{
  "encoder_arch": "transformer",
  "model": "contrastive audio-text model",
  "dataset": "short read English sentences (LibriTTS-R)",
  "train_examples": 26041,
  "n_mels": 40,
  "hop_length": 160,
  "input": "mfcc",
  "spec_augment": false,
  "win_length": 400,
  "tokenizer": "word",
  "vocab_size": 5132,
  "loss": "softmax",
  "embed_dim": 384,
  "encoder_norm": "layernorm",
  "encoder_norm_position": "pre",
  "encoder_activation": "star_relu",
  "encoder_mlp_ratio": 4,
  "encoder_head_dim": 32,
  "encoder_fused_qkv": false,
  "encoder_bias": "none",
  "encoder_qk_norm": false,
  "encoder_parallel_block": true,
  "encoder_inner_norm": false,
  "encoder_subsampling": 4,
  "encoder_layers": 8,
  "encoder_width": 192,
  "encoder_positions": "conv",
  "encoder_pooling": "mean",
  "text_encoder_causal": false,
  "text_encoder_width": 192,
  "text_encoder_layers": 6,
  "text_encoder_norm": "layernorm",
  "text_encoder_norm_position": "pre",
  "text_encoder_activation": "swiglu",
  "text_encoder_mlp_ratio": 2,
  "text_encoder_head_dim": 32,
  "text_encoder_fused_qkv": true,
  "text_encoder_bias": "all",
  "text_encoder_qk_norm": true,
  "text_encoder_parallel_block": false,
  "text_encoder_inner_norm": false,
  "text_encoder_positions": "learned",
  "init": "kaiming_normal",
  "residual_init": "scaled_by_depth",
  "optimizer": "soap",
  "beta2": 0.95,
  "learning_rate": 0.0015,
  "beta1": 0.95,
  "shampoo_beta": 0.95,
  "eps": 1e-08,
  "precondition_frequency": 25,
  "max_precond_dim": 1024,
  "one_sided": false,
  "adamw_lr_other_params": 0.00085,
  "l1_shrink": 0.003,
  "max_steps": 13000,
  "batch_size": 256,
  "epochs": 127.8,
  "lr_schedule": "wsd",
  "decay_fraction": 0.4,
  "final_lr_fraction": 0,
  "warmup_steps": 2600,
  "weight_decay": 0.2,
  "adamw_weight_decay_other_params": 0
}
Rows from block 2 of the audio encoder of a small contrastive audio-text model, named by matrix and row number. Rows with one number belong to one neuron. Each number is 500 + 50 x the weight over its row's rms, rounded and kept within 0 to 999. All counts start at 0. Numbers have three digits each.
After each neuron's rows are labels from the 100 clips, of 14848, where the neuron reaches its highest value: "strongest on" is what is common among them; "loudest" is the band of the loudest frequency at the time of the peak. Only what is clearly more common there than usual is listed. The data: short read English sentences (LibriTTS-R).
# fc1: MLP up (encoder.blocks.2.mlp.fc1.weight, 768x192), inputs 0-191
# fc2: MLP down (encoder.blocks.2.mlp.fc2.weight, 192x768, transposed), outputs 0-191

fc1.256:440476477542500466503467555526574527555453346482502509463519383479392482454482503537563418461506455441526527490489536437503504509408466469458519548496470509459528523504532499486599546619463346674442490498524517470495620515596390549537502547453597422461511468542549466525474445422490604486481536503458522532482441440583572494512549471560530494495393426436506593519489565495414453492482450407522491464492556433407510462496522458505485490466517600483565561520566566473480495519470507512521486499538451563472526526429474544528471419522480495514450497527501488548500496447521481478
fc2.256:473452478593523549424495497472496388475525564512461434478472468611467536565536395538503482512461616519485488501522421464405521538498456495506502427609541532330490463506427493457473569525496560439519596438444558445464625502455491457503491544513516502541544444488496523521514555487521530443473555463454494451454464470521519493462516501520331584520497486503500486537482482476502441461429525485453424568438450539420463522509462444523449457544493530475452481623519493431457490520467551506572494493545505489519547465499406533521539604462538538489464538380478612447525487522516410400
strongest on: voice: male
loudest: 250 to 500 Hz

fc1.349:541606518479390469501492516593521449516556528494576485443537480476539525534500499424479547379461560495512538564501518494629570463528498502530508622570547505508551504508467503455446499460423466453473563539424590415479474672419472503484469492428451500518453486426582505482469505494452453512571555478475521456553535489468489495473525560525468503480531465408462466496429500477402492499475593484453426443506529477544453515451547480479455516506505598560459454473486494597507401600449416450527559483522500499445510491526436614569543493544482522484534624596564500575494530553562529464
fc2.349:482473531551463512477469539455467493500454521544567526483416560571534428548479508562520416585521486548497478445494475415497467343443491554521574495543474509509564437569506478418549529413554481459513540596541570501530401466543519609438411442470485479413459547511516413520543463538480592553554483581469430510467538526552513459515447599571548373566518475456477485513495503408508493520588505543391549500442430498533523457497584503485523508500438624439501557537452477488536458517518488537454517488375516583482503550464500579506443504418541506515448465490450504553519476429535456428
strongest on: voice: male
loudest: 250 to 500 Hz

fc1.7:498470529510531441574607514394497506482552531532543454553551461503488422416503517499494504507499619473490493428559463517455523577446499488634481475527432537618495545438516446519416474503467538589536571519513506561458498509428401554491551539467589532489475535498497538403498565585477497464467429524494522631551515363387457501457484486557506553520489417492543445522482502517596515414511404481419477496521547539486522497518451475470491557570456529508458427530393402498526451565538524505539554498537472398423592497502514476539554492552537444488481572461447496558511431488504439493
fc2.7:414411495480583497448506487492455592503437498499451568593443529449528524400501517512418551498453394505505490490533476467508493548519598470591539592488535528481432558582502496456429430555487485516499470474461444527553512427507471503501555495529506515480423499484462501478507461536468498468458470537581533501327401579482516535463538464479499420496610564480527492475495615419492429470500485572476453506436483478468531475453404673481474430473550458434509452490473590540616439470469498487441425513541407429404493548489490527513484520462497511503520494454480541516496581420431479485
strongest on: voice: male
loudest: 250 to 500 Hz

fc1.402:463474439471551462506480428519494528560402438489489576475487607467533470416524549574463481457525539497510532536566466493456435471506438500522562477452379670488467510509495492565483506494508544439512508505508387520511473427393486496587531494585533570475418460519473500491429489451497471454500474427520342481577512445442470503569585487524502592487494496382521508413504576517508502553578458506483555442434485482588518453474521512509442507476499509567511525475491450480500547603541500564569464374567507428459484528563546583430460415518543503418520512493538443483427483534503562468
fc2.402:404510438558450443541416399478505455487538421433508506510576496475499497533393463487549509464429503530513521526525493429472481497497511442535403507480515478493506496551552600514417464498487484506500518496490501482570499496497417531478383416447434513557460528505467519463558506485554529444481508495475538488399552434499468568518454677512504435453480420386474482531504389453564559463384537557457516414466413565505486532503509495497511487434417553423519526487651492487484571544536537534507517509428597524529473466464461497511528484476502474487477633541558428524532509589407429515
strongest on: voice: male
loudest: 250 to 500 Hz

fc1.67:485539514481545529455478404532460533468419508504444507528476486505478504455541467502475465548399511489485503553486504482526452540515509540520411513566565593549505429415445502487532559508500460428514458489536526510540463473416515490477495506502433512613567595544538374591698500507547441473504505473493468475508463470506532462497458529415494495542524504477488505480540429458523486504503537540503469499508468447541464515512453441386465493417488475435484494500462505509495460549528615470521708445494337440545521480464516463555496610447467483437556563495474509451486517583475352553
fc2.67:490471505568476487498553545466484555503523393497496483434495431511619428487477442479477465441494489536366444525448477453532523485475503499484538501451574514497520493535413579462526546473472518465592551516461465529556524564443443535501456440497531480550487481553502531514469503573473497543484473574467514422428486451508539541421551460518570468536511541467561472400484525465445571514538569496610487557460352496459579599540466457525469560456455462520634444516507420478407433473485511520451492504471642452414519397541536607560531525491404511450593475565502466564461476493551544561
strongest on: the word "was"
loudest: 4000 to 8000 Hz

fc1.736:498393479466461490508540539502423551563458537547597548446496469528553489501497496529494498517563519540512623496494471476460506560503617516519459454525469501412390485514479478570403515603484373511502533483558489486385504474512458532464496495555542469480511478501483513508505457530397531512581581531515499489557491541559474565456471532543411577552548493576508485626475594550450549547468438532472486474586501543546443527498542370440503536457502568503527468530453549508538607452471453470514456519527529508571521469590536416373469485541416496514421537441473550500457494582481512638
fc2.736:541488448418434516416528445385531527396505568499510421628579494481588577450443490555492517494544476500529533513560517560485518431527489462565535400486433485544528463550461543405555488487405571495437474482475533530381543355503532551497415564511565553502498362504428522508490532500522408461521562473502517495451571457494509494409506471633442506567436538548479512444510562388517583493540511535485498541515559505471440511510459589470501586486464464478435505543481480446511567470510475535586489501503449540507585509467513460526478592488501510505483508467511485594514501481551590485
strongest on: the word "what"
loudest: 250 to 500 Hz

fc1.29:467443475510497436555576564547512562518467425558463433632550552519657450463445532481439466424477484554591485423465518485475524535515508492554463516549473410451488524513394486490517486533497494529454502509497457507534546462495510509504482535398501388457615509509424563507498495525493507505469513501525456526452503550626493577526503476526516379571508641641508339448483471501491552516484577419549489507445518602516456492458490496461487534567433545567479435502528379478523509540537549528447449484515529493454485480527486626462522513467492483514540534583494421542486499522509524472
fc2.29:522448502528492620519450514559524531450520501433466458500485525526407606491517567513444447576589514548497583541521502518474502485547536488510511619428491497414503478494477476435490513485479586464636453430415465490479549502457560463464465491464561508478453513520542480570441443416453490513519354493463523493585461481545467498490518479544552446549445494377541467523444502495518495547474381475455434474561498510547382636461427511512490522516448531473458480459472609450446521480543496475548469522474427441459474504485509518397478551467417464527506450521489501422501499522387650547
strongest on: the word "was"
loudest: 4000 to 8000 Hz

fc1.315:528488502498444427497565557427547511523501673646562508467427496469461458577509470543479593434540547456539443543439480505489510418503430491520500489597395481589522464554535501508555518635456462466451485464553426533464576495448472512361469544517532486487431526446447505509448461424573594502497498572484471457496582451544506512473439569518455555496499512502513444445457558491456555499505483500363544537542655545468527508445567543456524548503519517511465498557434471480529553488485516474534561476527536464523499523515542459451471587491503506443503475518454529569456503645502522471
fc2.315:569509420456516407460493463383491536438467558513495554613540440427483482504481506655484508494507497424540629501492516597475477570524486549503463467456416527497491452504563589549438467559424483545584476524520445534548495447509444573468412560511616442493454534496521497531523576522479503497558479496545536488476666524482451524480540434609469546484408560545475507486472566387490578551503510448489453467456491449502535514497460501396513554495509483598450480545451491443497477504491544497506460485454449567470502578465564422463556429501474455499472469381594491545522504479466495498
strongest on: the word "what"
loudest: 500 to 1000 Hz; 250 to 500 Hz

fc1.712:506542601548538468519585586511481503510466393496486641540477475496530385499501457484525466485504502526499460577451551567508465451501507418498478444522544485442478391496530491490375481505506497424448502491478503474455447482532546513421554485528470484540604494492485505496519486437497509506486484458499514594489607465472497542518530495522503607524540454432594483543511589479586538503536582479439497579506445501467512569519552490507500541556491416582519483526422488499493448572444524490486519518469462552327435455496487499478614569516434506388531506518430502376556540329481477508
fc2.712:500455458508488495483559524533616539403511610575462469466487490459458413535430508498412387418617575526521538499475411561468477516491462540496523545470417531485476511505511455490537453486557536513553545444520505440521544485497453377449473433490480523527513537555493528471563456463496494499520540485371418454493455492506439514504415596494405528503504548560500503493452502506443524497581615487491535464551420443540520499451337559551504501489593517465373470428522528443517458456544517522539563508477552562550551487518542506544432625534505486448543522481606450437504461491546565482
strongest on: the word "was"
loudest: 4000 to 8000 Hz

fc1.500:511523577475489526556495551485557464372436517573508590419455494543449450464511576401490483540525512481515622410518487444507573489546501529536415595525487584452501454495628514516545552489522509496496496489570492536466535535499556471494482497525433460443462480430520536510532519432480478514440484524579468481528540532547522528445465440478462516566488444534513550492502415487532576480435421581531636423490413513446541521490426647463479480393484560379461441487606542463475532474558475474467439507452462431473455480496464541495472478365467499502543476486434518490465510466558491622
fc2.500:463594433498517422477409513418544446397501576572464482463514477500471506479489555596439495485503527510512477481538514547556556440431505508436521504490402479504493504501554449571514488416512563512473468446562502510514497515459525585400538501481477434394442500452544416456442482514523534494557490571418552549534551603532420497436463492446461486493618510478476497423490475505473525404508599444487468434488491514535483483441588450618550464483521454568597563434350551582565494479503432533465537519578505604519558512432525511495444603471520499451531438523464426466510506559467469500
strongest on: voice: male
loudest: 500 to 1000 Hz

fc1.534:574439502502550473555457500426417550490499429491541599480549519522467541496480442498380516460635506490503509473524444514499560503448510560491473507403595487494471500518523528509506607524501574567521463543485449515486411526465545483492506534526490527537493515530495607460459580444436452512487479468454540504549510491542494526660627487550555543390535550491541559444447522446478612598559458499435585468546519514512523486545391504578593432432552565530543429547465452528553512614513439515643470539506487472488557472499480568512527472498493532552577436545560485504523504548515544502
fc2.534:469507510516490546516407391480544444479543561433498516426524555528504435537457491498522521452417509514437429489499403490520476511425413500484513521455490567497435491593415516517543482511495502494543492622500471451540463554554470610479521569491554512455405513575531438434501499459563506457498504517585510562426454479475501478537478598546532458566483568459503486483502626417533503550434462654515436426408518574628484564624487561523505539517556469497530554515495513528521469471525479480637504477437533506486495458561497469485489372572501510511395534521528514539465524520493462410
strongest on: voice: male
loudest: 250 to 500 Hz

fc1.414:478478539541389541521544596464463410510503563554494530622612465484573495486482521486507407493567537496515499461568505512531495520428582497504504528569459493558463459496503561502499452479540541599427396450512500464362382463385472466538570493409653471555521559438480516472567455515506497486651449482592487533521507501509510462506575480584482513569504454500488495444427516528459635515546495513510488517511493450489522478551477515502561475463505535388538479512485549588490532502502447417468517500483512551562471469548480497488481522567521440531515519431366435442490537456497551483
fc2.414:524510549498514485511458404574490492502547531492391450471483539534478461448493505500455492505465423622506519565443531490476464484510493483489515518520497535549434463555512509514468501487504450347571561570496463486592531475462518579576419422408579513551516510515531522676508432441483511463433562581479494468534510550591468493470597572517480543449533493512428534489502533499503514490544499534513496496511434533470505510423521441407436490639562537549540505497368569521585499544425514572546495521433464461498483488431522476368500443417473554457565538547561474502625538547516495500
strongest on: voice: male
loudest: 500 to 1000 Hz