From a checkpoint of a small contrastive audio-text model.
Model: 7.04M parameters, mfcc input, encoder arch transformer, encoder norm layernorm, encoder width 192, text encoder width 192, text encoder activation swiglu.
Training: soap at rate 0.0015, 13000 steps, batches of 256.
Data: trained on short read English sentences (LibriTTS-R), 26041 training examples, 127.8 epochs.
Rows from block 3 of the audio encoder of a small contrastive audio-text model, named by matrix and row number. Rows with one number belong to one neuron. Each number is 50 + 15 x the weight over its row's rms, rounded and kept within 0 to 99. All counts start at 0.
After each neuron's rows are labels from the 100 clips, of 14848, where the neuron reaches its highest value: "top examples" is what is common among them; "loudest band" is the band of the loudest frequency at the time of the peak. Only what is clearly more common there than usual is listed. The data: short read English sentences (LibriTTS-R). In brackets: how many of the 100, against the usual share in percent.
# fc1: MLP up (encoder.blocks.3.mlp.fc1.weight, 768x192), inputs 96-191
# fc2: MLP down (encoder.blocks.3.mlp.fc2.weight, 192x768, transposed), outputs 96-191

fc1.676:48 54 52 77 14 49 35 66 40 57 61 57 43 35 20 66 55 10 54 56 57 92 56 48 40 51 58 42 15 55 92 61 52 40 58 57 49 40 45 41 61 37 60 50 51 55 45 48 38 52 57 60 42 45 48 55 38 62 47 60 60 40 53 30 50 44 76 38 41 68 54 72 63 43 46 28 34 51 51 53 66 31 67 04 42 38 16 63 57 62 42 56 55 47 41 45
fc2.676:70 51 24 25 40 47 11 60 72 51 40 49 73 52 50 35 50 32 56 39 79 53 51 50 55 33 30 31 58 55 64 39 35 21 53 57 52 59 49 63 68 56 33 49 73 57 57 46 62 29 68 72 71 73 61 76 83 42 62 48 42 51 62 53 48 63 55 52 66 41 40 38 41 58 58 59 50 63 50 55 63 50 51 42 12 85 69 50 72 67 37 34 43 84 74 32
top examples: the word "said" (26 vs 6.7)
loudest band: 4000 to 8000 Hz (70 vs 4.3)

fc1.289:82 43 90 34 66 73 55 40 51 56 55 61 33 70 61 61 62 55 74 38 44 39 55 65 41 63 83 54 75 61 58 89 58 70 53 40 45 40 50 30 54 48 39 41 43 47 46 55 66 62 53 40 56 85 70 33 52 60 30 40 45 22 55 63 53 46 55 61 41 49 47 39 57 43 81 45 55 54 63 81 51 25 39 40 50 56 48 52 36 60 46 63 61 56 53 41
fc2.289:41 22 27 69 51 47 67 80 44 35 61 34 30 62 87 51 46 42 65 39 55 46 25 55 38 36 84 45 52 50 43 66 70 83 57 71 47 51 42 39 57 50 56 60 86 55 47 53 51 67 45 55 38 46 22 48 44 53 52 57 54 51 51 43 51 51 57 48 57 52 56 38 52 28 48 51 55 68 50 20 66 71 65 50 56 66 72 13 83 29 51 57 44 31 77 52
top examples: the word "you" (77 vs 15)
loudest band: 250 to 500 Hz (32 vs 12.2)

fc1.429:45 45 47 87 62 52 32 56 65 44 72 47 41 27 60 78 54 79 44 63 23 61 51 44 52 34 51 43 52 82 51 55 39 51 68 50 49 54 24 51 55 43 76 53 71 11 38 45 43 44 55 59 23 48 53 48 30 49 53 46 60 51 46 38 39 48 15 36 63 32 28 49 42 41 76 54 45 45 51 68 60 40 61 58 62 51 70 49 68 56 55 21 45 56 52 41
fc2.429:59 23 50 55 53 72 44 51 43 38 38 63 56 55 19 42 67 39 41 66 66 42 42 45 27 49 52 60 48 69 66 52 58 53 58 45 29 42 51 34 46 64 37 47 33 39 64 77 50 30 68 52 69 59 52 29 50 61 46 65 38 46 73 57 42 54 99 42 74 43 50 39 46 20 51 58 37 52 60 58 37 56 27 48 78 52 36 63 48 39 27 38 15 63 64 52
top examples: the word "said" (80 vs 6.7); the word "he" (40 vs 10.7); the word "she" (29 vs 5.5)
loudest band: 500 to 1000 Hz (48 vs 5.8)

fc1.217:53 66 32 65 67 47 48 41 56 91 54 67 67 42 71 48 59 49 28 48 76 40 55 72 47 46 52 68 65 58 44 33 15 46 41 37 67 14 69 50 55 68 70 45 64 50 60 49 56 55 73 32 40 39 51 48 48 70 28 48 51 44 59 46 58 55 57 84 52 76 57 31 59 57 60 79 37 71 81 32 76 57 10 46 49 34 50 60 54 50 33 38 56 67 96 72
fc2.217:46 27 48 27 45 48 72 50 32 37 61 60 38 43 79 57 44 79 53 40 29 59 32 60 34 52 42 35 32 62 42 33 72 55 76 45 64 47 66 59 12 51 70 80 52 45 49 57 67 01 74 55 51 42 23 28 65 56 33 45 94 40 47 43 46 38 47 64 55 45 43 23 37 68 59 60 64 25 66 61 32 51 51 55 73 50 69 42 43 37 14 48 53 47 59 36
top examples: the word "was" (61 vs 9.6)
loudest band: 250 to 500 Hz (34 vs 12.2)

fc1.718:47 51 42 56 39 35 60 67 50 43 35 53 44 46 49 55 31 51 25 49 59 65 49 59 43 42 64 70 48 45 81 49 48 46 23 34 45 56 68 59 74 57 57 88 42 29 54 54 51 82 44 34 30 52 46 51 44 45 54 47 46 48 40 43 72 44 47 51 27 66 55 73 46 37 52 48 60 27 84 49 06 63 52 47 45 58 33 66 53 47 28 43 41 39 63 38
fc2.718:50 57 26 56 69 48 71 68 63 16 65 58 48 54 53 51 30 64 66 68 66 38 45 41 55 48 39 27 65 12 48 43 71 57 51 44 12 62 70 32 57 56 37 46 55 59 57 70 34 53 15 51 44 47 50 67 41 53 34 27 26 45 45 34 64 60 39 45 75 21 20 50 43 44 52 55 47 32 42 47 81 58 36 44 40 24 54 68 53 64 55 55 52 58 44 38
top examples: the word "you" (54 vs 15)
loudest band: 250 to 500 Hz (47 vs 12.2)

fc1.13:50 39 66 50 23 49 52 99 55 59 50 50 56 62 59 41 28 54 61 49 18 41 45 26 54 61 59 54 37 59 44 25 49 48 79 62 48 63 63 45 40 71 70 64 38 38 48 61 52 51 64 50 23 40 57 53 35 46 73 51 62 26 46 61 53 43 50 42 69 55 25 73 41 46 54 47 37 41 84 33 65 65 44 34 74 65 40 39 39 81 38 22 32 55 70 44
fc2.13:50 65 63 63 54 23 78 45 51 18 41 54 46 47 55 62 69 43 25 27 46 59 44 67 49 66 52 58 83 64 52 68 54 36 42 55 63 42 52 40 36 43 64 30 54 65 53 52 50 24 52 22 60 48 58 60 26 53 75 68 37 45 16 70 47 66 23 52 46 48 26 70 66 39 50 34 65 42 16 18 50 41 44 32 71 05 50 33 69 50 69 57 68 73 39 43
top examples: the word "was" (53 vs 9.6)
loudest band: 250 to 500 Hz (34 vs 12.2)

fc1.278:45 61 59 65 48 48 53 80 37 69 67 57 45 40 55 52 57 53 62 54 32 96 44 52 55 45 51 48 33 92 61 34 47 45 38 60 31 57 82 52 52 61 74 57 40 52 80 33 60 49 71 58 53 54 58 49 49 58 39 46 63 53 30 56 57 65 47 55 47 61 45 65 80 55 55 59 46 70 49 01 57 27 49 36 51 27 56 44 44 80 51 55 51 42 44 56
fc2.278:61 51 28 50 44 50 42 48 44 77 33 33 22 28 38 52 56 53 55 48 42 59 77 76 23 43 66 57 48 46 43 26 40 22 63 31 59 47 72 58 43 41 64 33 38 37 38 58 45 61 57 52 95 56 32 62 10 40 54 40 55 49 62 65 28 57 52 54 75 52 45 45 42 28 75 76 61 49 61 55 30 44 44 41 79 28 44 52 51 58 47 32 41 53 52 39
top examples: the word "was" (76 vs 9.6)
loudest band: 250 to 500 Hz (60 vs 12.2)

fc1.572:32 50 43 28 68 41 44 39 37 29 74 34 69 37 44 45 52 57 47 47 56 47 48 52 68 41 66 65 59 55 52 53 42 57 51 51 41 31 61 73 43 68 72 50 43 53 33 56 46 54 48 78 36 57 50 32 33 36 83 49 85 75 60 41 69 74 92 32 79 46 26 66 32 29 40 47 55 60 46 42 34 69 66 61 58 48 30 03 43 60 43 29 53 63 57 17
fc2.572:53 48 76 80 53 18 38 41 62 46 41 89 61 36 50 56 51 36 17 49 50 47 75 40 33 57 48 49 51 57 47 42 77 65 53 42 38 28 34 27 63 78 73 38 58 55 76 54 77 27 37 55 66 26 65 48 32 48 62 56 64 23 80 22 42 28 63 37 25 46 47 54 42 37 55 27 43 46 54 68 27 58 51 50 58 70 42 53 40 50 33 50 59 62 56 56
top examples: the word "said" (52 vs 6.7)
loudest band: 4000 to 8000 Hz (95 vs 4.3)

fc1.272:50 29 46 46 50 49 54 57 49 38 41 74 42 75 58 11 62 66 51 50 49 51 49 39 34 51 61 39 59 61 49 64 39 60 52 37 39 07 55 43 84 43 77 49 70 53 44 57 06 29 40 56 47 51 49 36 71 58 51 54 44 34 74 80 61 37 99 20 51 45 33 46 42 49 58 50 57 50 30 16 58 62 54 32 38 50 50 37 57 27 40 13 46 51 38 36
fc2.272:41 60 49 56 86 55 71 41 40 65 76 77 40 44 27 62 63 40 68 59 33 21 47 34 42 36 87 32 54 55 40 34 83 51 27 56 61 38 43 63 45 67 47 76 35 27 58 53 62 44 67 45 52 34 56 46 52 61 47 63 63 58 64 24 57 39 42 31 46 38 36 48 36 47 91 49 34 24 40 70 10 55 34 29 49 57 25 59 51 59 72 77 34 47 49 72
top examples: the word "said" (96 vs 6.7)
loudest band: 4000 to 8000 Hz (79 vs 4.3)

fc1.514:52 54 66 48 47 45 55 61 61 52 43 71 51 23 44 53 40 60 36 50 99 63 71 52 37 46 50 24 45 56 37 58 37 68 40 55 57 69 40 46 48 58 67 90 76 55 11 64 61 30 29 43 53 57 70 39 33 47 41 67 43 63 27 65 59 74 50 40 74 43 60 42 39 63 54 59 49 53 33 73 49 43 52 52 84 65 71 31 59 56 39 76 49 83 53 57
fc2.514:29 50 51 29 22 27 45 44 59 69 57 49 43 42 71 49 38 30 78 33 54 59 76 69 77 48 46 42 51 72 21 65 54 61 68 49 45 90 72 44 36 66 52 45 65 52 42 57 49 30 78 39 34 77 53 80 48 59 37 47 46 61 60 71 47 47 61 65 64 47 50 49 26 32 54 47 46 43 29 72 46 47 54 53 25 72 28 55 46 49 33 49 36 68 37 34
top examples: the word "was" (50 vs 9.6)
loudest band: 4000 to 8000 Hz (28 vs 4.3)

fc1.622:45 29 27 46 30 43 57 64 57 72 68 42 47 33 52 34 51 58 53 46 10 48 50 50 61 25 22 63 49 88 63 54 59 43 55 57 49 56 68 16 88 47 80 40 44 41 53 69 49 42 63 46 54 56 53 44 64 52 57 51 59 66 56 61 57 54 42 48 51 37 47 61 46 28 45 33 64 59 98 39 51 32 80 42 69 52 51 45 53 67 49 66 47 61 49 72
fc2.622:37 35 16 33 33 49 63 65 34 53 47 62 41 58 67 54 68 20 36 38 39 30 44 50 53 38 67 60 57 56 79 31 76 50 63 41 42 49 43 59 03 67 49 43 58 09 57 46 43 70 34 53 80 38 41 49 47 61 39 46 28 26 52 44 49 37 44 59 57 71 68 34 48 54 80 59 41 68 50 53 47 55 38 58 51 72 73 42 24 82 52 22 68 45 30 45
top examples: the word "was" (84 vs 9.6)
loudest band: 250 to 500 Hz (51 vs 12.2)

fc1.564:56 54 32 58 43 62 52 17 44 33 58 38 63 44 26 73 31 56 61 61 57 55 66 61 24 45 46 46 92 39 46 58 71 64 41 58 45 67 39 64 37 51 47 56 49 23 49 49 41 36 36 40 27 49 32 49 36 62 38 36 50 59 53 59 57 41 67 57 28 97 41 20 34 37 40 52 42 41 49 62 39 23 58 63 26 69 60 69 46 34 70 45 52 34 55 34
fc2.564:65 47 49 69 29 35 57 48 29 53 66 51 46 40 62 70 50 46 68 54 80 51 14 51 39 48 48 49 46 65 57 76 27 36 48 53 55 60 17 43 55 67 59 70 39 48 64 38 68 51 70 47 70 72 54 40 42 61 73 14 27 54 65 66 43 41 00 57 57 53 59 46 44 36 57 38 50 96 53 57 46 39 54 65 74 59 64 59 47 49 37 43 42 55 44 49
top examples: the word "was" (25 vs 9.6)
loudest band: 4000 to 8000 Hz (77 vs 4.3)

fc1.412:42 68 67 43 46 52 69 56 40 22 52 48 50 31 50 40 45 89 43 51 51 56 66 54 44 56 44 53 55 60 43 41 67 51 32 63 50 38 69 61 51 34 68 20 38 49 59 91 51 47 63 43 43 54 26 32 41 73 51 53 34 51 37 45 68 55 50 39 44 30 37 43 61 61 50 42 31 36 76 60 29 62 41 51 41 65 51 50 55 48 51 59 30 60 32 31
fc2.412:60 43 60 53 62 40 43 59 59 43 57 68 58 54 54 68 33 55 24 20 52 66 52 47 54 35 66 69 34 55 39 62 73 43 35 40 34 47 51 39 53 60 07 41 66 36 50 51 51 67 40 56 32 53 55 48 34 49 43 60 36 52 27 42 58 89 66 29 45 93 41 49 36 44 44 52 39 28 47 56 46 66 38 48 43 58 40 57 47 51 51 46 63 64 46 23
top examples: the word "you" (33 vs 15)
loudest band: 250 to 500 Hz (31 vs 12.2)

fc1.739:56 72 28 54 49 19 57 62 25 53 62 47 34 51 74 51 55 57 25 55 44 66 35 37 45 58 48 50 68 63 70 59 62 39 41 36 47 49 58 43 73 76 64 59 62 50 25 88 62 73 44 58 46 50 61 57 65 51 48 56 34 65 33 63 43 51 67 82 77 41 46 50 46 43 48 38 54 27 44 62 36 62 45 49 62 67 77 78 82 38 52 33 54 27 62 59
fc2.739:47 48 49 28 59 27 56 06 64 40 62 24 74 25 31 51 63 52 74 54 63 55 34 94 71 66 58 49 57 51 36 38 52 44 72 41 46 23 41 59 67 45 50 57 44 37 49 34 51 65 55 72 14 59 55 27 50 34 49 63 52 56 54 31 58 59 27 76 16 73 70 42 34 47 79 22 38 49 34 50 43 33 65 42 35 51 44 56 50 39 28 53 49 48 23 25
top examples: the word "you" (35 vs 15)
loudest band: 250 to 500 Hz (59 vs 12.2)